{"arch": "mobilenet_v2", "model": "self-supervised audio encoder (BEST-RQ)", "dataset": "synthesized solo parts of chorales (CocoChorales)", "train_examples": 39062, "n_mels": 80, "hop_length": 160, "input": "log_mel", "win_length": 512, "codebook_size": 1024, "mask_prob": 0.05, "norm": "batchnorm", "hidden_act": "silu", "depths": [2, 2, 3, 2], "kernel_size": 3, "stem": "single", "expansion": 6, "widths": [128, 160, 200, 248], "init": "kaiming_normal", "residual_init": "none", "optimizer": "soap", "beta2": 0.95, "learning_rate": 0.0028, "beta1": 0.9, "shampoo_beta": 0.95, "eps": 1e-08, "precondition_frequency": 16, "max_precond_dim": 1024, "merge_dims": true, "one_sided": false, "adamw_lr_other_params": 0.0016, "max_steps": 7100, "batch_size": 512, "epochs": 93.1, "lr_schedule": "step", "warmup_steps": 140, "weight_decay": 0.1, "adamw_weight_decay_other_params": 0.01}
Rows from block 4, named by matrix and row number. Each number is 500 + 25 x the weight over its row's rms, rounded and kept within 0 to 999. All counts start at 0. Numbers have three digits each. After the name is the row's rms in percent of the matrix's.
# convs0: expand pointwise conv (model.blocks.4.convs.0.weight, 960x160x1), inputs 0-159
convs0.255 094:511515509505485523494502488494529461536476477542477491488485497485518463494520509490511577481488507495540491456483550551524515504527470478464521516526530492521476525479504544475514495520525566470519495487528502541520536533497484471476511479510516517479546516526484495509472518562484524503509513470510530481515513473494475488486510521485457489517494498513471508498476435484530517481500451542485481477489464501480521485483489526485461505487504493459514502522515491536456535493465451
convs0.256 087:500486484476531455548511502513502526475522485474486533474517521487475483521525503512510503504477525546530516519502544501483484493483536505518547465555494467491492506481518500482500493496507504496491503501500509508469496463485498542513536539487493498496526449477514493498479529503524495518538500486484512479526469578476482505516475496534488501520495479491483471519494442520480514565452495403520508508506490469485484478499460494536506449482497485490510518480492450528516516489479442
convs0.257 096:523479513490476538464466531497504470467527508510525514508500524492469567445507500507496490472464488493511468507550469526492541495480481440518511526497499483493503485530515527536513465484495512512498510487446486483513499473467503515488497478473502511481492482501513533515488492538513511481549498504498454538453480511512500531533478460496481500472542501473458468522499532518444505456454479511493510506523537492546530487566510478491455485493521480492503469491471541528494498502485511
convs0.258 108:547502493491503474482516524452464516498505465516505487463507495516481489487489479518466509494424508535512453571497461532427542477526516499504485488537517508491485518513491485510444517509493545472480507533494463486517469469514516469482450491511516497463500532531541488514519499509470505536518475510494491484543463552527497489516497489522523494490494521469465501463504502483493497506517484473491455506505504500489501497476495556502548445503484462490527525492512522512513519504536503
convs0.259 101:517507508441552506481494523460491490471508494459476475513480496486515482523481458479490444559495481507505480498455464525527466481480476519515475508476547482490506514521498532537498477492499511484549508506482478499472509448523490517466472435490538483522498499504551498487490491540482542513505488512491528497540537526528481487507489559517502484489466504533503452480487476499491476515511532514498479459493502514504463512452504545531528501555489497494490479494466516478478509468512508
convs0.260 086:491522475470505519495517522526487492512505502481480495511553487499478492489495500511509486487468465519524523488515477480516507544478462500487514581497513524518490512494464532495532512477459528460554515490481537486514534458481499482476513493480452488546546509490517500493501474504487485542530521484498515468450498537521515493497476497522532448462441521529552492525531483516460492473477456492495482498507496500476519516492533566494474491464523504505487497482545490485501444490510518
convs0.261 106:510493483497508475498517529488495506475487486511491535494427524500497525484503462468473468523518479504528510453509490453510462495495468451469461526518509483451486486534502520478479492533474494538450537464499502474507479501506497484480510517521483530468523519497517530459511495475443517451502513499492509512477516565507458489526503519465439484549480525507532476530457503492501486532509505512492534473515501492519527506517540482542478461536530482506488505508505508518520506516535459
convs0.262 089:488470514497529487475497487531472478491504500522509463497466524481511459482495480514472490436485459498493513490543492483496483477474543510498494517491471488537457479501526520537530502470514523504499489527501540505525489520499484528482497449507542535514525507511524527443519544510500542507486472512519493516511492491498566478530509491470478478486494478467471475487501483550502529541515458433496489499483476524513513479502500490493490549459483524554473516454495456548485518464500508
convs0.263 100:488492491520525465467494473505517505463576488468527508528498508478484494455479512473494532463491497521557527508507487546575504523502483508535496529442509524463505522491488527518472501515530519487530481494510512497471500508527529555540527506479487473501542465479519491501472485436476526532511455482522517464494518513494480501517494508492511482470516477528448520542534534500508478487515500478453485532489509514503503489496490514473547509511495514496477504509490480529446495504532471
convs0.264 089:530522492522484480494536502444521480492506518492506501554539550503513481465494544459492519484509493480494518498522518514464542492477505519509506502535544488488504478469487489493511514468447482527502512512497519486486524478539528480453473472483522530507507489479519487534522506508544491539566499528522542489527496484529463486509516496514449476487459519569530495503485523505481541487480470510484454556535505527484475495509505475519486476517468532514512511498463472535482525481482519
convs0.265 107:464515500452501537451487498569440476496483515535473502476511508495498477490506508523516467518465524508507519516534501491491522524521534464485490481455521530475528528496523489497497545509508475500526472518463501508508521486543506480501519408495536497493491461489465485468547520510511547486509509539479506478507501557539487509481516499551519495484452480490494519526517512507484486521481491512476513521478492505467518518461494505513519488505517463539494469476509460492488484454540477
convs0.266 101:522570518488431507490483498563539498511497490472510500491501517455541506489518464562548496480503499483496468485512496506463509519501533476506494509518518524526490543514526489531511552499525487472508501484511513500483471536516479543489493470482480443489471495478508547502515543553510490502497541476494491500462506521513493529453502495488485536494521490543491514539458455497529507491517528509516482504531517497498527542524511507471503470495503525546473483536514532468485527484503508
convs0.267 090:485513493489553475468521473515482467516481487536482506452489493518517518492504467523475480434468511455497531486504491488508522513510500531501482464448515523461506531514499493513505430524518500509514476487538525511532494511492483496520513500461463488503524502520503493476565549489514515553514512541490499549456521532469523540533457480475473502468540487472490479509494474511492526482521511504503513540524518458481491519469507461515475533487463490496501511515497501534477537528519469
convs0.268 105:489534487438524511534513459497476478472510489492502529481476485510500496480559503502514475505525516530530492525450470461531509502544504507462510484497514579511472430516491529459512467511548499460508488477496513502512504509522502500515485532493523504531504476520512480486530448473503561534518523495519505460497511495515492526484481507485527500502519487513469506502488489509522507527510503503525447472479492512462483525484493544457526480516505471530513489465498538480497442511552506
convs0.269 112:508526481494507477522501470449452503509520513541515454470527519493495469524499476495517491514471515519491497512549479436525494497466491454530458480451527473523506495553491525538458489486549467486498483505512495511481467469502518488492505529459515475522499523491530504534496529531535467475480453533530515524497520514527489514490518479469500559492470498478511507487495533508523527556505471497542530474467519505459489503490519511489507491450523505507503482523489544475497499543491493
convs0.270 095:484505487458453468514487511475452525437507485487481546497499524506494518524515502495492501537464518523524515461476492514517492529529525512508488501468455496483488592456492486489444466517509519501552500508489529472540495500485493481530478475508471531510471495500468507508493500517493511490475498452485467514513495534491537512489506497561521487533547501479501519462476468501505520503502554510494485477477477516454498521537499531490499550460523501515486491525502529510469512485472532
convs0.271 085:493496509524504480509488501496474544480502481529452515503541531498439523461490498471528534504513463502517506434501479514537466482529522522532566485489501504543486496502493503478477516513474488512478466531524507545502538457526495522506486473512526498509527528541516460496464535492513478524499500486498446511458512484461462527495532477497521500485503510524518474495478528465467531479490449505525498488523552550480502520530473541478489510536501526517476501525520488532496497512477482
convs0.272 085:456521509519546499530529527448474507493458482518452492458508503502494502516494521480463510534490537476511483528480493493450474473464498543548491515493520571522524546516503495458513476487481520524480511503506516502468521506498549490485494487555480503528516559508456533519465512520490492536513493497512510453469525507490479525532501545474464503496485507504553496490508495525432502516479521504503525532543469494514506529512496480503484513537481525514524499499511484475521495489511471
convs0.273 094:515499482483490462495526470490525468539484533506423521486463472496516525490471479541507507503529494462501516529501503448478537526516525521493500508508499516499500507533511490455462522492513532536511487489464499498529507496502465507553472495482488490522510522505500463504509491494478500544508508537477513487447532484469500560510453510546506525520488529496478567439528496489510511515495529509509526548500489514519495501575469480477484541516466477495506494524483508488524495541505493
convs0.274 106:458469495496513543462511507483488460536467482520501509461497517479528513484440511516499513466478522508472516477504484498533503483544537485502526532475530528479476538546512494535499514470465477483527504540507541477458506552523470500530493496513536500466461533499525493496524532475478508531523463476525506496495532501496457489490466524490491543512539531467491488500476473495475505475479478439477482504492516518492528499518523513497451466518516513469490525494461479525545502474466509
convs0.275 096:507443531486504561490530485486511481486512514511512467502485481477501497543468511501527501536495480456524512464486507475535512511550435439493480512489490527502502466467441498512436481516497485509464514483499499494537468473490506529516484484473487474496492466482491500470548499518490479515501508524473446500537486489552506506530471492526448470513500476505523546466517497490458550524561480513479485487496489539516519484478487480498497517530510499496470478490473503514512516488484511
convs0.276 085:514478445480485498488502491461508473486473496564503475507488527515513507479494481497518498483485461503537514523469486493509513503501503473484494463525506552502517519561519553484536489543494433473509501495479496511471502520455504518529520529495506490467488476508511442462498516475514485485483531506491507468484477475490463495487519483544498492480499474530489540462526541512487465467510482484441477552482502526488475553543487483506496469465478519501432494523479498495492519487477488
convs0.277 078:510488522523508505461521513486507476476488512519539488554488465469495528527505481472495526518514490484492540524495505547490497476461486463522500469525517523466481520549481480490493521499497466464560482479499547526549552509488523491449494543509485539513505480449493523474480512510508502540495483467533490476502529495485526529519545538477530492455460505481488480544510505520489494495508520481479491536482487522510441519505493521474444528520484518490518487455493515501477538478503475
convs0.278 099:503479465526553520525499537536484522494574474464511483494525515502464491510464473505494541496506533506497502538459459524544479522544533511467490504533500526462474501502526465489494520492509495518511517485453553490477477481504495550513490483516495522512504517512500444489512485512499508531525472478512516499454491503494526493511502481518521480495448503509495530506493482517505492521461471556450527493502505541559483524511501507538479490537495479479458546464498506512489501530468473
convs0.279 105:450511508484553541491522522509470508488532477535517491545481533473501483494498489486518477490480463485528517536513463507480520420491550576511509470478497531507553547514498519486495503506440491482517506490503516473508471496510497455485517470476503484475451543466540509483484494515486474508472474495525493450538495470507523539525503479537516461499493501538463519491526507531509481497508515456538504483472477501502510504483505477510534492524484484501508493523516510513504530518539498
convs0.280 118:451542508493542512477486453501509522471526492440461518487499562484516500483509516480489489508496474512488512514527488521510526523500489515466545495514567486506507508474490490489493511486500494514519493556508504455497484505512472503518517545476547528464496507498445493547514534494539506489481453483516531481501472528536510494527511498515480451524508528476505514470495516500458507516497487483544546492468499529504484516501552511439538525471522466523502484510492473524504463472529481
convs0.281 083:420510487494502466497501445481539519504522511468542504504526500517515541493527495513491517497485453493499503474490489503497478462488454496474528533546499462487475540507507501504508541495479520513515523535466513511540511534467502502509511514541521507483511485489544542461469502513501543457446471535479464496485497511480517549511485537500494520480507503515548525482532490495512502500504517503496490487487541494524541498516526492504458503491524485507450484499504457488416472504476504
convs0.282 105:493512473506515495504479514513448478500527498461517470474530538509501460496516507518523532468494457487518501493461503478489535492510463502497508529471486469510504506523512506478494469458475497467508481470453510477513486419466491518498467474561519509481513499476465519545476512452468492459491534471522519481497485482464505508529518484549498518514495476479520504460521491538481506463553498514476499517450468525537539517522493524521528517476509492493461471485512510487495472511443508
convs0.283 098:487494537469455512503503492471513520497481514469501490552514510445536547518490534520506520487504466517525440459510533455513538477534533503484461503483464536478538492464491535458508522498540462499489494481500479494495494496489507485480527489492501517450525544469473507475506496480512529498506502509498494494497502480513491514503474513485525459480486467535490496479462483526498532472445446501508479487516519495519469464517469491504498544446508500488530555510493500540491502527442508
convs0.284 099:540483461479484499487524498488474520486520526478501521521530479518470547511479480510507484508495453542459498475532517489519512494510521466482564483499495484529493469476528522496521471512514483504509476492490479535517548524511551488453496463465518495496528462479503514498501535532495506490533494454501513537505493500520506499531479486492503482497463490501475499505449559526501514483520525472511521496535513526566513539460522495521504473529444501504467542559513525538508526534496487
convs0.285 104:475478520498562514466454496503473475489494491501499513512521526508479480507478470475510515539488563506564475506516505492470482454493540453516480507479513525506497526518492480470486485515541506558530504533468497511525535479559521458489511498498526534466518515525517472512499521474501523462513479475510532525496497504531492480517531467505500500478460522459497527515521465471532540499488492455491497483454501487431543484484474484497527484505494477469514537491481528489523495513510527
convs0.286 100:502525465548460493510511476532477515506548537494521519467519544507489526471493471483488482488530515485502500479439516494521491468489519499514494493509443469455511525523512494524495502481490455549469510495490510485524512473511493519567493542522481475525503493538438483470503520515493521520513435506490490541529537502531514521478532448455493454472507477481509494501483531507557517511533488492481494495464512476561492507501516477525498491487503484505505466504524463492511513513512484
convs0.287 098:475474508484478514504484562515505555468500530492486511535484509481487452528498476482520487494512514483533528503429517511535508498496523464497514473487501515528498527520498486486505518495489546560504489512522497484508523533487464531511523504489505499469497539504487463493542518501449535493530492474491502484455467526514478522508498492526485493492478476488480487531478501492550532486438526472526535476465483490478456500495485505539526458510522535510536496466572485503507519443505492
convs0.288 116:485483523534522556521504496510515525500515490518514478479488491511492468487524532484541558511505473554503460501483475495484479496493529505468482521534500524507525476510494488510525541458501505490504547510548502486508475526456534521487515492518516494519480466486466488518519433506519550505492472493477503520518492497509488443509481496478528540502547473483496489513535502480525473496503498505527524494497503508443484551480498479457511507491589505483528452516512491532541508540483507
convs0.289 115:491473542484551533509436463537471488519510513472503480474499481469511482521515512499475487501541465441529474469491477451494481481522541542525505469472502491488495455507490483537459485489509491533528505524511516486476485457520486485538512463522536509520497505480494535504471499489524501504483509517468506467484515523464497505492515517497452494490494513505488541522500446505474495475476512504461513466514535504428534499463535489460509504507498480516450479537486511477499540487535489
convs0.290 106:504505529489512532471493485510503502480438478507505491487518492480483526480542481458498485520502484473467463520471514526536516534504481451515543510483499489493536510520503490497458532503506508490481522484493533472482489537500498506469562532500443525496532542432518477540493501504531488522466514511486549508496480530528521540478458503516510459455519498496508517490456499516502476467471517476468534528466476522473496550470515509475545518474480468520505502504487489513471539496523472
convs0.291 084:516481476464489493507513549521528495541502509505478517512510502487500495453461512531491500548484507473503444487510534480488500507513536487473504524533495493524453507524536516448506545448471479533481457526472508535519482517483481512450495497519511500488508462509515504488484526477491463516481482522497432529541488499528511490458478510466510518487505491452483532503512474516503501464516473502491507488531473501538504488519497491546522502552483526555446484535508473471537511463510491
convs0.292 118:496500537471513498494517458522521496501503505504486508459516510502506499490485518487490494512471495522529458484503499536479541477471483472512472504487501505490463464521460471490480506516555448502490533448499515464521449515463533523520528540510552488498470453472437486470523507518510497505525469474510498480506486554468486530476548473485519506471475496474508471520511506530532493513520467487484503529478515473529516501513463527505484453468457544492503488519525489496528546544522528
convs0.293 084:527507469549491484488514494512517493480482516435517459497542449521549455518522488537498470532482526507517472458490495532536530511538473487478514467509502519467476422506521504542518460499552495502507504490487517541524505482495469480493477538501490564508514528498501505506518518536541477471487492494451476495492498513484549526490514504515492478509493478509481504507504508491478479537497481500482493497460530506439489514533516489467478504546500467499519517549496467486475500480510511
convs0.294 113:489491477483501517494495531479513456499518473512515528533516498500517504500511464473512480523514497491507532513453475523511478479505507497490561480515534474493507503496552520492473496532458512537448474486499492470486510558517536492496521493491525502462507494498527438505466502486514551506509521505491482480520531499516517498456532515497487525481483547514471483494525474478517439471525475529456478522520554511497444494473501582482537526471498500461480487481507502486449525506503498
convs0.295 082:497514517484502461508506542540497489529483458434486505486524525511518521475489498497495522480454525506550524487485512499553505504496524480538526492475479511533502504483511527468505467487567555520545486503492514512480496490508468462501476483508507507483483504523486462484484549525478494482483491510472443507498549462486483498486482498494550523550519481509481533469467498515462469489510500487512535450501497509507517535504505539440497491501539450502483494500467519523472528475522471
convs0.296 108:494532490551469482494473532488495515510524483513510531505507529470456516486494522522487488510504488485532485450468514489509518449512496506508470505515506482540524480510512475482498497491527503537466502537511489462490547586476501495505496537496487469521482461488468549567517506490476488469517496524511491490517476482448499527485482465488457505481480471513448512508497508516521558491480453467499504541465491457463491488541529507525535507507512506514495506531521518505494547537517507
convs0.297 098:529521491521516517530472497484516512479518523555485503435456514452516518463459511458484490512494483483510482496509487515507489469492515483478477508511462508503526514471470504533492447475451540504479483477488481510458485519528533503490503471517471479535523474530479484510503461493478507476468464459536502494533480475551489511499508501447506485528496476543519480465495433492504489486534498469530521514465550505472506541534489484487491529478498495521490527542459495483493516497526471
convs0.298 082:508496528504496487509493516502530501507554455484497489494513515422471520546499491492517516469484486527480464537517518504477492498447514480515484417521456489517513523509556530482469503495514527462501458489493512521517469520514482476491473528520450522502494534503496494488552481508491497452521527490506488488514513526471489486509485450528482485552480530514494521491531484516479509455476500518504514481448523497497498497503510478446513510500483482531528535487478493512513567516518536
convs0.299 100:517492526499525486567497484486517454551541468499489487475483493502478528514526501533472483539527488544512516496539524462490534517517497468525496473557532505492530498471486520518466486530551503496526477508499508527491493460484487491491536491499510513517484535538526497498535493489502532501492519503526506501524495494496516499540485506476509491530518484501465474502493506506437505517524507498512507523465505510542553482484492472523565516483514563460441512535450475531502519533478507
convs0.300 093:488522511485487482490492524534484511543490510478509471494486472478470485515476501531483493491487530484476490496520486481544507511475452517546517567542507518513481504501470488475496529496498500468521512480479512465477520493466485543533512497483484548526463516503520482489512521512497495530507492464523449524522488539481513533507459519497507490466528454450495530502493486486507506485499515457546469484557516518495491511528471529529497538520475529440513483474502454474565523494515444
convs0.301 113:487505468474509479517563504473493505478526485495512488520495455505466519490513528518498492488497500506480530503479490463517500480495530528550489512510508491482481467499490541521466547463451480498501514494521522565507497517468514506477518462497493556474532500508523484462519505473525461495513515506538534544530543483466487510548486556515476507482514475521483497507457490518511508541529530485508499489493458482544465500485493526448490516543482457521557491533506479500491525525523519
convs0.302 116:510520504496536531494556497463464471472504474516486523497512471540460473539490527484446515483489508489429458491555508443513495455469495506512509516494468521474518499513515517542475486480535495481497476553525545531466538511504508497469507512510517487486518506501498509486529506505532500560508480500527500477505492507518540467504500475521546491488521463488477510466514480505510478486526472490505505538560513498543535509491519506480507515526533463526523540490532487510480537513514508
convs0.303 098:474525481512519456492464530501548527487522550507483485483494496485466497531480485527488460541505480485509560479485477520501470522460497498502494552510500474463523509537515491531507523540477491514487527503504463544532548525462503436508489491506479469485468505506479494467472483491533565526454454520503520515425473482495492542522501517482522520496499477506491484531510517567494500489495502531496504484495489480525508479472535493496499486501506495524501534494513495485488508469540466
convs0.304 088:501499517535492486487478522500491484461492454513500513524541478478509549507475491508550551511539480524479516500550489487480527504505517503500490523497487482483504486502509474513523507550462489527503493518486481498447501463524502506487524480491538522534543533529507500484496539467455531528484544491499482505505431529496484533532518502528468466481504504540509438508511498537485504492493470504479477522490502496499483483457524481499464504487527553468477562459511509535465537489469504
convs0.305 107:465484528517480500519546482486519511464524493447505540518496533500473520510460481483515506486502515525486471476481514504470524480496520560500492491496518549472506460440488525526541475516461473529478484494496495521569546565538519484538470478504486487481460491524501532511495528484458517458490539484438507522512476471531498510506482488540498491506509538482481501513504465530483493499508480514493483489503461504486492458493507454541496523540501513507549515485484510497490474503483507
convs0.306 111:471495569483585527506502494512500524508485481488507476497490528532510548538475447482501485483532472503446519467483497505504537448518522507504503523512517496548498515479474504505492519529515503470511536500518509486517531476526529509447551534466491516528482540502444473467509524467478507508493497474511498514517496536502519514477493523521533506561531476518523497508501469509557497484499540542531512525494455494480484516522497521460501513484511495506505496492518501504517549495494530
convs0.307 091:516522498459477483523509487483538496495474513508512483445511481494453514541510515520471501532482490508521495490558501512518500489465509454506498519556478496469464544492482496469535506495493463519518516451495503470509459513568478521524480491502496491526510495488495500481546499489496528533497515524522506532566499488486481500493507506511448479526523500500434529545506528533470514514514485500522482485523485558500519463483534515483518491489511493518509508559512509558509473465461491
convs0.308 089:490534425458495530532477508472481505486505510515512498523507530514525494512472520526471528514558471528536482534478515524464531503522500490488507501455452522527515497518493503517505531565501446481479468513525487477485517473555464534503502475498506497499521486504510518521534489560495523511505492525490512510530527520517537497525493502571484450548541478522459503516503493501451513492504514473531516493481473492532523504492502476500519514522535496474484486466522511499483464496474518
convs0.309 078:498465487494484481509495524485447505468491491548466470489534519475468470495474447449489527506505463507524478543462519555468532485447484506476498477540500524544527549500468492494477524504510478513534471498496476538493497468483489529539522506496475487460490501482514514514523508483487484520527508446461509494447517492471525507466535492481468467518476480500499492480533483502486500516481517501478526544501528478515472527499514512480488561487517495520491498523502512457499494437526496
convs0.310 119:455497501514519521463500496541511491518466534448473504494502523486479494531484556499463518515490485464481558463515471472478479472479499536506498510449538501555543521477536520565487456492500527504521474500510499486493540533499473555503466536512476520484524507490528504523464475485520485499514511512506510499499509523508487557530528501452497530466492500505469498479511498511489512473555515519494487460497505485467499486498504507548506487515484494500522462515493507461506450451498520
convs0.311 110:487511467507523507528521523512505462495544518484469524514516490503521470467491543469514503504443479475502489513452490544480507471494497468535463460510508504485439493514465504496517531544504489494477507497516490513534443491510512449525517542502476516533520489511509506476490521479546536499503492490448508509497502489521497472468500476552461459480524451527493527506515535500479512492509459481540507529508520484510473507496466486491529495536454511500463478516493428525509484535516482
convs0.312 105:514510495468479535518548492495470516506520500489460472532513536509526497491459465539508538495470546496517512461493476466524554448492518515479499490514490491501510497470511504501481489482481483489469509542488467524560511498485516509497485485519523543510524505476484515522526530510484533529496527527495470495428511512489479514453546492521421498536499487493501458523480510531482495503524469453504505482519493492564473523508521506496524505470504528504514443493511528522520487538508495
convs0.313 100:518527546475531520470505493461488490477513474492513523525482551495504511482490521481485494530488483507520477467541534494493486466441471492467472469511475537489485490555485496493481543495447525482498491479469467527475522500489485471473491506504487513445509480509479467497529521484522533475487481492521474496487505481509518506493479514497512512475491534524472472557536464518490487519448552507477523486523554563473492500480449517532525479507517488486485550506465498488505537525492529
convs0.314 101:517539491502551506510461512536491521499512488502476504475533451508519518547515510499519501508487443462490524451496525508485509501500497491501515511483471488536482506455489525508505487516485499495526500481465528532534485474508541481536516521543490483555478501496465485520516520497488480513496471519494520537499471483499449489479485496497520494477532462507560527524479524507508466514456452465497510477444566513499486545455492447500514498524503502478455484481442517529493496515500497
convs0.315 098:510474457507525486513465494529499524512499504484482502474497495459508517508493492486493465551493490524508464442471458503531483490469515468481518491502496476524482522483510553466564523462516540519538511494526498544511461503486492504496485486458495471512488474474486508483487491471475474490555508515501500487499476550493545474518508522522525474552448524454513509512530524487491475514503470486504484501509463465524480504527503494456504474544534540522529473489531475481522504513555472
convs0.316 095:505499497470504474451495464498475519498511553515464483490485492527488503508583498466504531481541537470467444455459529520503491470492505508505488468486513498504546489531494477479480510485500509491496526488525500502488507514511509484487506495492519494473514504474488483502531454468459521509491513478480515489504480493511503526531501460483498496502479506458513500481509473458465540507503520537530475473584495495511522503549483503526493488524481476497508552533552503537530472566527516
convs0.317 086:498508485450504440453531493493491486499496478468481502507544486509536530478449469518487512509489487488476501462559503451460493506455515493526500483500520503479466500538543520475489486448486530520539510492501484481507490480467506479525517456499515505528516444537486466446545517501485518469465499452459527487508508555529492529483512511490486503511499517483479519475482531492512484494481489517496486461489473513496522494498499507483512493462474500504510508538469474538459514471441508
convs0.318 113:505511496534511463499480545472561489465531512520513534461485542513488486555486480497512516519481464499493486516535532513553514498504545499513526518529510490462489473489477519518505544474515490498511516482478493456513519481483509508505496507519478488488511535555434504476486483500506496500477480457485480479515513498480453491476463484492518480505520477471535512507484543482538524491481452457456487531510477502479527493447492547506477494458511517496459482494546485519522495511525549
convs0.319 092:509466488463497505492461528488485479464535497460505506503503528511495472546501481520450506487516477490498499532523526512510478526482518492478482497509511487527498529520491468520541556485474457492542518506524520496513572497471486522495503483452519490501508493501491478539523478525510515540493465527524462496507500514472499478504521496492510430469513483519506511474490501500464473480505516542528470526499583546444489486496464481496518520521471470494453552468510523519483476499523505
convs0.320 101:505537472520499462475523496502518495475511530451528472546488469455521485528486477491525538498516491540480507481531526561541479527516525468490496469470503499491491513554469505483470505492481542516527516533497491477496518448493526514507484526495484507498535499477510496482485541511469562554506481524506509491521539511501453533518499494509501459470541508496533466493492497463503531466495512494484550516466431494514488494490532471495442507520505466501509478523520503494493505500488468
convs0.321 102:486530487469526446528570521475502482489504487496523480555504507508466514488495490500520508486462508485506511504518467540460516501522487514488466511499454492459511525496521492489547493523489492490529496515498463485505497474478484485509530497481483493510514484533500545485495505603525498490532500506480469470465461498466513462494514547577506519524494510555520456518530506524462500485489508528512510511470462515495475507529520522507503470440496514489501505517504465511528525502498480
convs0.322 104:490521490528533504516488506508481501477499517489552494476509477532473537527494507505507486455499460492511510506468449517490497518525528486454446504468468494523544488511485475466469497536510503452503521451508508521488476454502560488502540457542489509518442519474474471513517524522512472502475494515475550494503519486521470509492475529525576488504504449503500523506483495470476469466473509466490523455492495473511491516497519528528510493484468482520497487531559495498503531504489492
convs0.323 090:469503518482515465505531447505543493470514512459449507508488514508529468495480478489435505483521461512479505528554477508430478528469482490480518510501504494528533529530525485506513462484514515520469489456557519519501483512475502493467492502482487520484522481496462510492523537544491510484494466502504552481513508511481497503486524528490526526470488519489496508500507451517529513556500481463480537458483526508513500492493474478466503496574482473531483511488470475528547510490500504
convs0.324 092:527493532462507497472516534451500498535525490526504504456528501513470437502497475500513511502474464498524478494499493474514446463514521503511490422519511447474511473515485486455511533521558507524499486480480510488508513478484471493514504497483517506458526479493476515497523483501479500497491456506524522505504467489516512478544486466541516476478512496497449531525499489514512505538521494552547523479459516498513524513452523495508463481459508507565501540518505522528480541485510501
convs0.325 111:514467467496468522526503523526495487510471515451476515524503501523504463489489515501482449493485530498534496459527475512453497511469483504527523507498531515461490508518469488518494496486508521502502535524458457495515489528476524535487479499536539560518511501521462487491576492511499510519452495518480469493440465516566484538502469495525478538535512481513514487514450522511522504530466522497505529498510461502500530460556502470474519470484500505530453484505512515508493500476501500
convs0.326 097:494498526557446507529491566543491516487475502544506500441535518450496513527508549502498446499492511514508504473421481488497509512476510499463477487532507524502483503458539523493501558512488510520534465479468494528511551524478524501476473486508505507499503503481505509485512505508503497529501513466493518502548486542495482503517516470544515502457475509528480483528482516497487483530489549471470502493535478535496546456481499529466504505540500513502527488500502542493509483508497482
convs0.327 110:503479539528500500506490501496483533499498480515521488493518520494496552472532518520517508517467543503504449489509528506483503466499511553549473497479494479499462493524462459464506442558485486508487556506516477500522528487493466461471449471545527490494475499452487515523501540486504491505525488504480527543518552485506521568461533541489542496491551493514526464507517477488534480465545507494534498497540475519491521513490510511467493475496492515514503516501492480517483497505505512
convs0.328 098:496480490522518492557495512526526499471552546493524497450505496458519469498472506483502525494515479479486502548492541454475525524526558522504514541467479508483488487471449529499458527504512472520439524507471522498461498455487477514492434460533510521472497470499509513494542567500463496510500514455519461485503492538525463490513505485497507481502500488519488508478499509473473489488504521503486523496543525471497516467515483499519486469517513472495481496541471520528503471484492476
convs0.329 120:463504492510479493492540505503471540475499470509459452506529470474508499495496520468488506494537505523478485524502495520501523447459513475480486501521514493492518483455483537518501517477565521495471494540497493496498522498532520489473516538517456544509505532511505534488536518545427480483472477507513481487500544485525506495540508494451494538500523476486498501475464514502493551524513536491537501469493561479480493498507493518495495490491507442494482530489565474494548493487480473
convs0.330 115:498499520496500472515506484498488494515546526507466498497525472462489519483496483532518481488529476493490486486487540504552487473517495488481490492471475534508553498493543468496512525487516508510504507475524546525473529492506482519500554478529492502539472491450438489496486515491521493520514549491548459520543520498543537497524516505495436496506463509484520491486487500517474475527473519512547499488515468471480505462464484512465540482541470529530464445486503554512513469496529488
convs0.331 106:493518490515522514459483499471471552488542508505490505481486471481507493485487501518504519493517557530487478478522527490522504483481533527505518491491485491471474486508449479532468508529477485446530447519541518493474506465487506521500483464487504482517467497501478485494503536440482485502499514520449541448490470509491522473470494510526477528509489487503537520485491520508509514529447457483522521509442521534520513546540507511504544471497464525502531531489476433501503512544504487
convs0.332 085:476524509444531514541493490477535513501518525531484550491498532504501536461519500512505480519498502501517516520464472475509503514480526529476511505547493557521512505519519506534497494464490512471470539492544536531482488515530473529518451509504520512538550437543441488509535503494483492486516504492491443476502504507519503528457500452479528468515466490506525521478503488523470500493524486529538505504515547517502542555481522493517501504521522460523489508503493503498483461528523525
convs0.333 099:441510481514503486469509513493504478532456458476450439484490536502465494436492501516491519508498479501494530508503455493462489481531477493469495524520480512515522459475485547494497500478481505469514509535459499505476548471513521524523488535480502521547499551528479482504540484524492467525503473545484493503511506541504501517538540513538494491508487473494556505470477511504509472480483479491473528561513498474553496509485499479525513469522479511492519474508509547524490530495527488
convs0.334 106:489531493453490507501458508471473499500471482507438473524500530525525541502501481520504563477462541528529503535530508466503502487510488502478471509533526457464480487499525461513541510496477531517503518499490464519516477445502469491465450547492517497506538473524441545480526500502456510492492513519441469509499513486482503494473503502512525507460517478529504478499473510493528510503494506533508531518439485514475491517549503492499495501503486462496523468524487481521502533487461534
convs0.335 089:489521463462492431476453514478509527533486508476526489498500445460519456491502486507499511554483499505507454505508499500469496491517481522543469519506506501500491559485492489492509487500469442465471501466493509522486463508494483535467483477479522507511480519535536494519528502517503479500493484483487512515515479528490472525529478489467519489535538476537467478496521471484465510460486502486494509524535512523497462495509535527506536541510509438499447514503473465489547497529507558
convs0.336 107:487469520528521503487546511499503511474489497490518566511538490495529488481474505481495530526507550500528510493450546499506494477509469500468488533528464499537485475508478547508518506478508467468559496514533558529545480473517497471522477530485470504494489531501521531479519547488462515474540439522511472446537506514448488503543485504468496484488528477477490513450488495480521479510502498501532500478484499493478475475481514509516530516510484493520466496453481505495485526465508522
convs0.337 101:508528520510523453526533501479495468528464546468524498452502494495491467503473507534465518494468475550504505510508521504513494484466508451476505558490477451483490522450529488545499510491469516506520481505520494463494491536494528529529515484487509531487491502497504455518472462504501502505508452487493479474481487480508432497513542519563510508492498501479527498451482503531461485480461458494482495473491507536498483529526529520504479507508521484507521438512478466473518492524458482